{
  "targets": ["tissue"],
  "norm": "layernorm",
  "activation": "gelu",
  "qk_norm": false,
  "residual_init": "none",
  "lr": 0.0015,
  "beta1": 0.9
}
Rows from block 3 of a small image classifier, named by matrix and row number. Rows with one number belong to one neuron. Each number is 128 + 32 x the weight over its row's rms, rounded and kept within 0 to 255. All counts start at 0. Numbers have three digits each.
Before each neuron's rows are labels from the 100 images, of 14976, where the neuron reaches its highest value: "responds to" is what is common among them; "colour at peak" is the nearest of a few named colours to the mean colour under the peak. Only what is clearly more common there than usual is listed. The data: stained colorectal tissue patches (NCT-CRC-HE-100K). In brackets: how many of the 100, against the usual share in percent.
# fc1: MLP up (model.blocks.3.mlp.fc1.weight, 768x192), inputs 96-191
# fc2: MLP down (model.blocks.3.mlp.fc2.weight, 192x768, transposed), outputs 96-191

responds to: tissue: tumour epithelium (45 vs 15.1); tissue: cancer-associated stroma (33 vs 10.5)
colour at peak: pink (72 vs 38.2)
fc1.147:118135137136165151182101075057110160187078127119104139139173123175178125150067105144075106123135114116129138166093097113083146141133114163107133111160169198114099132164124058100106114094182177097079123156114079123097080157099212124114156134118168142095085110105162168119120141104117119143
fc2.147:174142128074175132135198132159130060065109134187118079188119173150137106215147089103145151131173143144170097142186128101076158167182113114137104104138065146174104105155129093111160080146128084127118103150095128091110143105129167125171191126106089174145096160132110118113103147156126153159

responds to: tissue: debris (38 vs 11); tissue: normal colon mucosa (30 vs 8.9)
colour at peak: brown (29 vs 11.7)
fc1.192:140176149131140140119137107110109148118115139153074117122089126122143106113122117075090160069089091145154161150100176119085106100116224088142127142155103137161164116125125162059151102122139098080139128148123094102073166156135115155147110094175117172091120168126116193089115117110175157191
fc2.192:093137111158089124148098149129131087133139092068093171124134170112115154131153081177185108129138128142134139092100165201145134099155130239040090135120168112163134138149147112196088159187113166109118190110181148140125150142178160167091108184082096128049172144118132142153117096171132117181

responds to: tissue: adipose tissue (78 vs 10.4)
colour at peak: pink (83 vs 38.2)
fc1.100:132147162094140138147133172098125082031145122173108134110077118094089084082133134122118190162140159151140121081163086165126099132145098124111143139146133115126138058169117124089152128078147090123060114088136179113149063119087151143152174125107158081166148111144129086205145141104131134116
fc2.100:126157105150132113122152146152135147121122192075163149070177099118099191164165111099159144107109079079117126134173122088159193158117182155130118147126105135102111103121173117135139132174099136111144125159137144127165059086152101158123111161172079165129142166109105173059184135093094060129

responds to: tissue: cancer-associated stroma (64 vs 10.5)
colour at peak: pink (87 vs 38.2)
fc1.473:140125156151102110123162203102150172171101091157106062141104149183125166162115086084167071157121200108134114178116113095130127174133080119143108132122149121144075157143157129097147141164087148175136131135117122142134127149113183093092068083168125161112127141187115125152163164137122128149
fc2.473:127139088089146165111128125091146059197177151085104134143112162155171087113186113108101084154169089174174166161127124145164159139098157105074193188066171109124157136137125103122126111096113144110097081152141065136176140110171133196161175136127148091114151148152139127071111096140049098077

responds to: tissue: tumour epithelium (100 vs 15.1)
colour at peak: pink (98 vs 38.2)
fc1.741:151180171132129137148194120130153113143131106210163091169145116086124125163147154167123116182194119130152157105101118132148129132121141107146140147119166137110152092140182067067173118122143143210147110153098071166073138088074120163131086055152111135112150165152122106121131060168129128082
fc2.741:122106155100143117142135145153126072069188145077103138140062148188084157113180106063101121080155102093153116089155131100123108134099105145096149102123196172174158160149066130085174087077097173122114156074151158118150129138112200138094119160066136152130183140112163087126102077193118170124

responds to: tissue: tumour epithelium (81 vs 15.1)
colour at peak: white (73 vs 26.7)
fc1.51:126118130085028089134125176133126127166150132130110115156083152164097185151127140090075116070116158152111106116120080156137148156128116161116185111168170144106174115108130136150153104113165195138170154188125104117130163068090119175180123171119111086087134132109171104057106148154171140199
fc2.51:098113134073123105174101123100124152161184141128164127150076090083087107144135140162147149167111096100094059162186152157150131129175094120228112124206128172112135108102173089128130090140123158108068120134133092180138112115136171124173172105130136162152115118103163125116106213116204072081

responds to: tissue: debris (82 vs 11)
colour at peak: brown (33 vs 11.7)
fc1.532:118126126131126076152120157120123090144128163101142087141092062150146155127143084124141104105170086128111150136125149156108145096065154103115172151132141176152150112127147122174151111119178116115139107132044139108121167139042198187136153175128104146113126116090134194102045135137107069160
fc2.532:121126095096198091083137163116144102108176126152115193096166166120135109124109153112114125103162138101108119120141147116182115118180152171134098143087209152104127074117155099098144114095083117133105145162221196079107163065134158127140081099099101075132119126189136103147210148151126064079

responds to: tissue: cancer-associated stroma (36 vs 10.5)
colour at peak: grey (65 vs 20.3)
fc1.283:054095146073129103122125115084216129184148112123122087142158106085113119143131139137121163176115089195198127158120143192093092129119125111119092069129115048124144114128103102156096153147130163076160115087191153068134117145156125116092158104090089115077107136132092105115181107137072111142
fc2.283:124128097146219145145163185143175175149076150101084159069140080121126089132099183088112098118114124151119129169166119117118083090118082168161137161100119088130156115143149124092117175133083107105116191130180159109177156161077137137112170105128151104168126133111174104116129181109139128138

responds to: tissue: debris (48 vs 11); tissue: cancer-associated stroma (30 vs 10.5)
colour at peak: white (100 vs 26.7)
fc1.689:177145155132138154184125099149152100131087092128137125137104100070134105116184092086190129135124121124153132137167093147059107138133187094069139145079133111163204103105134122109084121119076170132153119095110158091119133052142171086114123098092067170177140136130084122127142146096124100118
fc2.689:109146152158127128130167180145184156114140126114134122141108104112122130093124120141155151125107106154160074106196072234116102180145134130137151103100083145157114167103100140105086133123156149163165156092156145118104099101082105052074116141099149164090162102115196107122109135119120108172

responds to: tissue: lymphocytes (42 vs 11); tissue: cancer-associated stroma (41 vs 10.5)
colour at peak: grey (84 vs 20.3)
fc1.103:160126157161117175128127120104126117095052119090129137119125099165110136138140116081113149099154172089174195151095086090149136142186115096094111112098117109113153149133104149119165156176156125119099182118125140123195128160110184106115092140131196152074162100106120092166103077112139175183
fc2.103:131120130147070127122083116120076136199126166138139130106138150085109149088082152110196158176111136170138148082176121179066137191080138154118143188162103108152182118137150155207121126161146138109141102117088138139154123088108138130090135095150147056111125194149142119099096145155127069137

responds to: tissue: lymphocytes (54 vs 11)
colour at peak: brown (47 vs 11.7)
fc1.377:151180151125128138146153167105179134087155124097136130121177059140151177152063123111086140128107126088119137183154125159152126149198114150172170144183154079116171113104069142151127128140124143174145124106110130104136108162174167179152102095107136125140102082123136127134138204182188168124
fc2.377:190112139187115115085099107199118160138155154101143122139152106078120072153110117060179131132122084146106126069100065192145110128083175093069116100119134178175162091142172126141159119097111122078132127113158148086107136127098175114166168128194099118133154126131137169081073103161141100113

responds to: tissue: mucus (95 vs 9.1)
colour at peak: grey (56 vs 20.3)
fc1.310:102100162098147131130124092101133099172153139111072128085111125123083141114130151145140086071143113122164172133081108145182145074104160154145122088078121095174090074128116139118165116116134128134132135120142066160174130145139137122091108171146151127098092139097099135132151155089106155174
fc2.310:110206124154091158115105135154117109175104116130147105099078140115177143148121068108108126135069060156161168177121149124109101123150111140111129143163110134108119171087102163094154091122128102087127173134119096147107135157163076105162078096141223152162157096153167159174157094185116169097

responds to: tissue: adipose tissue (35 vs 10.4)
colour at peak: pink (65 vs 38.2)
fc1.282:110151121124075102065117096150056060136152153111125123128191143109101105115086136135097078077092166161207131093087123124093079116195134157160128149121128121158163127131126099099111125120121085197100111093083126138137136148152136123176134129136121113147161157098114137155135142151124128096
fc2.282:126115212108098088147074142133173091132164135104068118105151188150139122116145116150177128082119085096138107115118090136156120038108130101124160154109171106103140161105115145132067169097139141101110089086091149082151128141088164083243165125111106155126123073073124144169170149134111177130

responds to: tissue: cancer-associated stroma (72 vs 10.5)
colour at peak: pink (81 vs 38.2)
fc1.113:150229093163109099121136166125096107105058167085178126145115117122160197140119127135181112075142105101109088074135153145098132074099085139170071138107114111114063094147146172095067046092124138122092088112148106192087084110081107094153125124090167134118142092128140176091136132147130137151
fc2.113:047128123108165138100086155152126149157156088195133050114103104107140118102130125158106116121119165126120195140135123189112150115171158090115131077163134142072161089134196131141115130128120112114066127142113086129109169095104121137126087137157184110157126146143120131149128112065120164071

responds to: tissue: smooth muscle (47 vs 13.4); tissue: cancer-associated stroma (42 vs 10.5)
colour at peak: pink (67 vs 38.2)
fc1.296:117145118086071133115128159172118097131155120131074124036116136113105120170140134128141100152090143060172092105104130171110188069167083127122112092093100117140134146127138131148171084174160132125088102092128183112103214081132070170142152183133126133116103096111140138165173118228108113100
fc2.296:159144121188132085128123071162115103152135161117102154114085177145090138152143111085078130074199126120164154167192163111125101135143196168096131094134101093169151126124082147103133157139137132170086165174080062117153102140086149123133070138109089101139168117089162117084128112122106140132

responds to: tissue: cancer-associated stroma (44 vs 10.5)
colour at peak: grey (48 vs 20.3)
fc1.182:105078081150118124123151164129190164131170116120148169079160132147143091101153104133145127071132094155099146173126122171101125119121148138128126215115160129124110102132123130148172125109155126129096070049076108154067103106136184111106095133161187113109067185174105118124124135132175148130
fc2.182:091100098111138082132167122152119152136102185143106152117127098148123116141112092118123138090110112122154100110127150153122099128188094114118118165141156126195084028105080166132119110088141134169193139161170125119121150131137169161092103055155196133176138091056127108150080100110125104163

responds to: tissue: lymphocytes (99 vs 11)
colour at peak: grey (71 vs 20.3)
fc1.697:117188117091162127162111127103203095131133140074086097187152111103135139171150110076154079179175093150179131154153119120101129128158092119143148105134178138149143170128123163084088028118107101188212180120130125144169101148137125124134144132117107143166117163101125141136137081146134103162
fc2.697:142174084055172124126104098132126064146171069118145116124134185132137111133093219132138114152122115111155115142041089128153109138106128181138086162080130146129155102149082134079126151098165068076106170157087156140170133127223165149089174108084189126085133109173097148091125104108147135087

responds to: tissue: adipose tissue (74 vs 10.4)
colour at peak: white (93 vs 26.7)
fc1.406:144140089148125156169147083017192155119081095153087160155170155112143133152160120148125149132142121122111095097141154106175153182129111126096154142162180099102146110169081070105095079152129129090096081188160141123104184132111149062163111141156136099158149111141153087101167137134151140145
fc2.406:080136183136160125076156154084142137160093119129151102210106113194137147150141113086078113156163192121126081164144100123125063074119096192157168142088139173144138104112164119163133069090101108116152127181134156157161130145165088148129145102159151092077126120142110145189085101126131125150

responds to: tissue: cancer-associated stroma (98 vs 10.5)
colour at peak: pink (67 vs 38.2)
fc1.244:100137174190111139142155082144164161145052144143154104118148155180083066155137127104147134095106121198166088163158103084110101104122093143100182113146185163191173158123089145135093170078162123131093073074094177151111104137124150113102117158079145155113130110115113147141110111168134100115
fc2.244:110134098192171170144137116053156127138144115167112114131112129139153104133101135116088067189118131095081149160113138118129124091153207118144091079152141180169107057108149138095147079140141165101099135133087178118150151067120098138128113149129120165116099101093174096146128090087084130148

responds to: tissue: normal colon mucosa (63 vs 8.9)
colour at peak: brown (69 vs 11.7)
fc1.212:143148067141130152191190121163117080170148105101087154106196157153149149182148170091142169115074154119169112188114114072074067073150109149077118140101119151109172121112118129186117148123163177135113140108095110110155132146113157091065188153119170155129162124152101153038125161107135108102
fc2.212:106137128128127103125190104148107191189121133154117108116131175138105120101138130130130094131138151097159152096106098132130162215114123177155150138118099124120081095101160152163175152126071119125096140118096180053118103092124102123136159083192109129150071142132139154079130141167150090083

responds to: tissue: cancer-associated stroma (78 vs 10.5)
colour at peak: pink (78 vs 38.2)
fc1.323:170090085143110109091078112136156116104066143060173122035145093126177172118137119106165083127179114122108113120148144176119186106156105110128092092123091126113081134112157114152119126139154165164079137093199124050131144158126193088126088152106121135132144140107122117126129155141127138118
fc2.323:132116154166108181110127157114167101169063138081034131101104142151137100111166082117101151117130117178129153158085139132092146120191139213141159097133059094097139136140174090107125099074101078106181064106072112127133103134154131099178142153121168161166177136137118144089113130095116130098

responds to: tissue: mucus (82 vs 9.1)
colour at peak: white (83 vs 26.7)
fc1.384:124107107148119182101148146089086109074095138127191087104073158128136174134119094104141167117124124161141128086098118066140115102117147122106152145121095179136106144119143133046181160105166048128099110146106146162178135124120123176085074110180099124080112119172111184144169168143129132062
fc2.384:138116085107152090154117139073123126120179122178116161152127139172105098148087141064121154129132128151072154125143147189090122121145042113143134097123202108131107131171168153155123101063138090146103132152113110112091095137165135086117142111156131149172129130100167076121139114100164114098

responds to: tissue: tumour epithelium (73 vs 15.1)
colour at peak: pink (97 vs 38.2)
fc1.671:164113093158127124071157145117109112189143055203118111132164163137094127055193127105101125175065166058176148145078126137144151114184149053104123087101121130111091133123150133097125120142121145149179132145139101125050088158152138092122124144085168119143129125092149133156138138066136149108
fc2.671:165091144130082168126112144062106098097115195107123134135174129105111135155167105137105092071108081150134144059177112146113161110154113120158106078104157117091137083189184064104174083143066138156117095168113118158129153107124116155147076199149110160102111098149146044096075193161130133149

responds to: tissue: lymphocytes (31 vs 11)
colour at peak: brown (55 vs 11.7)
fc1.272:150130117113098096153111055106114074094119123149145125150155095143143125161098127121137159190090100129142190101125152074156171190105137147117101171112094159156175060121102126093141122150195123104130142095048120091185164156167110170135119149155156139164117105044128053134124117081144110125
fc2.272:151146110093140187142133198169147116126188141133142159204094187114103137152096249129142152134153130072150044143055103141156117114144143147175113103096164133187089145127112153123136106127152183116129157112158127101118146137153150055109106126106117117129126132070151097104132130138108114168

responds to: tissue: cancer-associated stroma (78 vs 10.5)
colour at peak: pink (90 vs 38.2)
fc1.302:108117133134117158118052100105136111112109147160160156172139117157150105111169110123194130102124078122200104163086093139129166140096112167101101049101121132128093115088151163091130141115160124099074146112105072135169141179103149073115123173150102094105083158116117185141147092182139121098
fc2.302:151124139163109072105084128209107151103118137134161114120122115147071202127089115170124109119163149114191113123137110103129187139166187116077143130126107106112106145158125076184085167134184148123130121103085110146106155134159158211115131099111176187108124060100121116109177135120103140120

responds to: tissue: normal colon mucosa (38 vs 8.9); tissue: mucus (31 vs 9.1); tissue: cancer-associated stroma (27 vs 10.5)
colour at peak: grey (59 vs 20.3)
fc1.433:207103133134086128130143133124164111137156141125126169130093101119089156109134141151160122174101160189211178155064089088102127168184192136129125141115106157079099078099123147137108104130121123103120149103167105149151117117125144131145138097141119141136134118150095150105180159184174083147
fc2.433:142105196100171164137111087166114143126105156103124142112099090164148128110120102067126141141119109107168125133181131173103140142130118184176154166161121101114134164109168057145146125090091115109116114122190127090074112070102117130138106182164143106111094184082084061165086148126170129144

responds to: tissue: mucus (35 vs 9.1); tissue: adipose tissue (28 vs 10.4)
colour at peak: white (72 vs 26.7)
fc1.617:119141099110110099135110201181151164116111085126159171142181164117175097070124145129134128178069155131128180112137105188174072181148134108079096171142173128086107141145105144095114137189109161147107116096190146088113160125090126116117141210115168113130192115080171139183148164152098148161
fc2.617:162099172094127129142177131043112111142170132110130118155117096144127078099150144120143161118116149174148127128123111094083154127056119140095136161100107130150101106146171136185174087115121155120121133113126091089128100162058180104179156114103151123169110168127119175142044121083143128145

responds to: tissue: smooth muscle (41 vs 13.4); tissue: cancer-associated stroma (29 vs 10.5)
colour at peak: pink (91 vs 38.2)
fc1.720:169145090147135138138073117135150119155130160158108141172139141169160181093103083161050105016072177071152125156111146136147116152176127144116068119133129125092063159136095137104172086129087163086187134104137092151106137148163161104113143134129149112125173113129089156143162156115111115197
fc2.720:125164168152104165124113128071120108074115105225101086187076096115145168114168072111149124184137163102149147095103148095079162094147131142140062104066065109179120112113170170076144097163090133147110134158112139119124133142096040142144156103175194143153157127123148100130067134112144070137

responds to: tissue: adipose tissue (78 vs 10.4)
colour at peak: pink (74 vs 38.2)
fc1.392:120126127123130164152094146211148117142115089158167073161104086178103112072103106083122095172130093118170129122157087109158181118099106132132194139118151097099092102108173079083160121109155153175118200091096154131131121133081082054105126112151180153154166107137156083133149115113132115134
fc2.392:064083054122120152078068164096083143123078112129109114125100163114151145170160185130029150139098115162068085094110168149111186199105102076158104136138125118108168111172095135133174120124117112092105142098162128175117092101118161191174106144187128142075153122175074167143149133152103113157

responds to: tissue: adipose tissue (90 vs 10.4)
colour at peak: pink (67 vs 38.2)
fc1.585:080109156134119092148168141114086110173109089118117102100067140168096130117079142092150163189128087126120103105082129110207137096169132116174193135119131089087154110123111111114167150136146080073080156143149134100085080092076133082161166117108127089122136121097132146171057084108142159092
fc2.585:165154073159134101163083124105124102110148140152103120158183113166166133115152149132186147188134190134154100122125084097090135123094109161147136109155159152159093134101124130102112158144100164192115159165145177137117113129127208131178111091142121124169176147071159112148202118137083131078

responds to: tissue: cancer-associated stroma (52 vs 10.5); tissue: lymphocytes (33 vs 11)
colour at peak: grey (49 vs 20.3)
fc1.54:152119091047112115140117154189141102112120163115110087122154083121105153202164141133178181210170136082176158094119155090106129104139113138100140132091124086175136142099094128117139177136107136129155135152097150150186215061144140160095124098147095136158172127044120089089086130074170132087
fc2.54:075158113132123110087182105088127118165099033163099114166120125141128132107139175128147151144141123099109094153112087130161165121134123194141088153133181185106129148127168098098174094191143085097116120156140130157143147103092130095216065066124164117145147160138127146120086099244079131134

responds to: tissue: mucus (30 vs 9.1)
colour at peak: grey (62 vs 20.3)
fc1.599:123083114156097138106152129073184138108182130099123165072088106178113086074060109127116185141084092131153099104146123104160135118096091145099112167132134101137183117106163151131144120134089174150126135134120116121175251102099130149170130089107104106127093138174172139099143140135131138144
fc2.599:128157096143147137155203106111172167173126139099078134161187134089147158135039166149090125160138122132112151180092158126117218132109062140158115106050167151128025108119156146043113082184136126126169114123095093122145080175095139101149131135121153180133125117068133144190119111109126119157

responds to: tissue: adipose tissue (32 vs 10.4); tissue: normal colon mucosa (25 vs 8.9)
colour at peak: pink (81 vs 38.2)
fc1.190:155185148159114090107165110105092138144155089200126133142113088147088174080102153136113097158084092146128112113116129126136168074151100095160121163085139080064144090176148143116137161103149136118111157112123116165121108115141133094127111059128088130130140097088058142153094188137120080161
fc2.190:188118108132156150137149119137152112188149080112157138141124139124145072087085150122085133061071117187151120153098122125165103159170157129144092126150133127120145111128090093154199139128095131156131167101205096130143186108149119115176136169130126124125157179189153088060111109142124170104

responds to: tissue: cancer-associated stroma (53 vs 10.5)
colour at peak: pink (64 vs 38.2)
fc1.217:161142168097121150112092128077183129193132150150137076147092143128099106104182133080123142142160114103144117115170124148116102096134144119083080121140126130089111116154119141197133101068165110127140061130146150172141191149149173132143187118101115092171109141210121084099150081130115123165
fc2.217:151102124165142154133167181183118068175153096119125102143163120121124131065132165185136138062165169141175129108103130166112114161163155176160117117097150103142118119079114126148174174131122073070138128148101122126176032100133118155103049125100150176103118084092127142133090085137071120131

responds to: tissue: adipose tissue (49 vs 10.4); tissue: tumour epithelium (40 vs 15.1)
colour at peak: grey (71 vs 20.3)
fc1.160:142122175146157150105139167062153106168077144133122126177081109130126215139092148146144089128131085158092082139140243020168081117165179111172138085101129128166114113129139144153183188109100146145094157161101102106094174138089109128152152163135094107142111153067086156129159117102138134127
fc2.160:094094069067152086082102129118139148115137138152113114150125128174130092122185104089159078174129177130157107129126117130106112147158068195163189133157109139153100110133161176158142147108152149099141123111119152183098163152109118069165133109128127151080140216086146165213172133116150144107

responds to: tissue: cancer-associated stroma (68 vs 10.5)
colour at peak: grey (52 vs 20.3)
fc1.488:182189094078094142153154137117173136137088153125120084109123057123138126145109156172076147158088106119171132100109093102169105134097118124141081153119117132110154071207065147094178113087124110141087089118087162163131137185096155156145126056179137119111175129117108152105200073163086113122
fc2.488:148129130184187143097106042112144154149148181044109100131111137205148063133189106105102155161142112066123131109088108114153156105128181102104122126190175098148151151087158121040087101154102124154130125112142147141164148110164141138108158122105159130178164161139140101095083198085141152127

responds to: tissue: lymphocytes (57 vs 11); tissue: smooth muscle (41 vs 13.4)
colour at peak: brown (44 vs 11.7)
fc1.0:075127107158103161135098145133137085163175110170154173169142081109146172122071102153172140185106115104168074092142101129165123168102137113113129120144141166065140086118132217157057111157152110112173176155141191149129146130166168154098101160188110133145106096078155144100162050120131140109
fc2.0:130181120125136087077103167117131083126146103118104070174180130159182100159085089143119112104074113106124128164117163131175082128072162131095110076166180139166134103110103143096111095129069087126065051111118122150133134174105162132101098121134128052117181098223168120132137132147125157113

responds to: tissue: cancer-associated stroma (61 vs 10.5)
colour at peak: pink (77 vs 38.2)
fc1.681:157170104168107117100166186133173197128127114126133130145181082107167132117153157122194147154123161084092154095153147180140108110106111146169108162141102104095077139125120161144122120184119094097128138072146140130126098137149170106119100122158108134197142176139135097132152157136111147108
fc2.681:118122129086184156156087110193099135092071129088091097198120108104103127135175102119124159119130168123175099161129132145120116122190175128085212089105122136147132177163128139132093064156136128126086140178105132162147111133142129193144134137123116086162174093112225133151146105100092121099

responds to: tissue: lymphocytes (100 vs 11)
colour at peak: grey (53 vs 20.3); brown (28 vs 11.7)
fc1.580:150123133168119134133152049120113106117097160186100139120125126091079110159110111144126136139079073141096064186150098166111148100108145132097044165089119140087091162201102107189118136214081111145106087115124166169137162116143126116134106071163116067124132095145157145135141137175143072097
fc2.580:140098082135127151122137137142126159136060129118126084119116146128141176126161073086123107063175158128104157106115163112133145121055132109177154077097126115056116158112108128178101163127166098105109113123178125122072122186162093161203122172097098106112109142158136144124162158125125079131

responds to: tissue: lymphocytes (99 vs 11)
colour at peak: grey (88 vs 20.3)
fc1.743:092168116137100184109134136098128151100054109079092138141111113131143134115113199073125121152149066009134110095057093172032117170144101098107162129113142157089127172121116115128083088141111121150097089177081156104139128182147139123118090138093134127140119171175126072104128101059167121127
fc2.743:170136118160122098159148095107115098114129184103168100174141215148151162112142098129117129088077181148164144143078070087167123134137133130126042125120111109152167116178114104112097085168135130152134115085164120133102143068103157114145186067052174093117182170115158108083161119066101124128

responds to: tissue: adipose tissue (74 vs 10.4)
colour at peak: white (69 vs 26.7)
fc1.665:153101163070104133102145126117122137142162084129124105166136132170119114081083065099119131141120070144124176109148193130152108140152064088082161094147112091103106136073122143109112099111096133151065143150122163121059120158093147106142070084177139105098143080125114077165133050113200147144
fc2.665:120121132155106077159085160124129184182122160147150152092038110157118200121110129113157124122153190142097098125144087181073136124149106108182113140126179105126101095131149161096138173109101067121163120115128111094184147119116076124089166188130083097098117199120085068149116144160107059097

responds to: tissue: adipose tissue (100 vs 10.4)
colour at peak: white (100 vs 26.7)
fc1.633:087077149061091106137176153124164092124133122080115201121166153154118150111105095154145164129143148169110084113118165166177040129185136097117154148114124112141137085048130117115152115137160160177126106090132154143130124082134145152178132075167105116054124094056151089213119136099086148138
fc2.633:119094140135134080113128198191084129112108119167122150149134122107138169080110164103174108170097187168164133151142122087127052164186119122165160165062100180122165139017134128096162117118121166112092124117152188167088154086113253141133111128104148141115087126129081150123091115173155117106

responds to: tissue: debris (59 vs 11); tissue: tumour epithelium (39 vs 15.1)
colour at peak: grey (49 vs 20.3)
fc1.586:112147172100173156139166112143136076110118166148135137114156107095133110101152117144070122126135123128111139087115161205127149191113098170133131143131166154124140117048135093129124110182109126079116111105127161106134139149120133068153120120076170127230134123133183095147111108148082117123
fc2.586:102147110158159189197092123079120117138119141124122093107063128130131102108066121086136154167123142137111109143162143170183109135105161141134152189170154139151144195138167162153099138110158149138079170101158094100168127157160135131092159101137158145087126167081144097143077173105143145137

responds to: tissue: normal colon mucosa (71 vs 8.9)
colour at peak: grey (42 vs 20.3)
fc1.618:093135124098136093116174114175143093112074088121127091133115129127119090130125080082103144126149142118108110134192176101113104189129145101128167121147189127135162163112137162094167163139182088077124158096129120113100095098136179136143103121138152091185051041105129153113133154099148139142
fc2.618:158128149130078071125099139113126178148132178161133051087181131118090102098161171128105112151141106077109143154092112146152148130118150101047118115106115115104087181101169068165085063124110117150140194123151120114121097101088105165157132118087185116041177144136146138096106156103145148117

responds to: tissue: adipose tissue (57 vs 10.4); tissue: mucus (32 vs 9.1)
colour at peak: white (56 vs 26.7)
fc1.13:135163092124116109073134081187161168163091090130182166099061074087141169090158137139149147143140159069103080101140155110126169072144146140146139128135163065076126167117075129154139105116147064151143113121120150161079102119135126127126081124120112089133098099156151150152127097113142167124
fc2.13:120153107171142163127120122156096069131125100133094118095101180114130073207120198125166134130091126111157115111131148125146053211160117130143091202161186199168162130096131143124147154138096146117087098135152137204147141191071136094115109149169128135131112204150137079127130155129116143136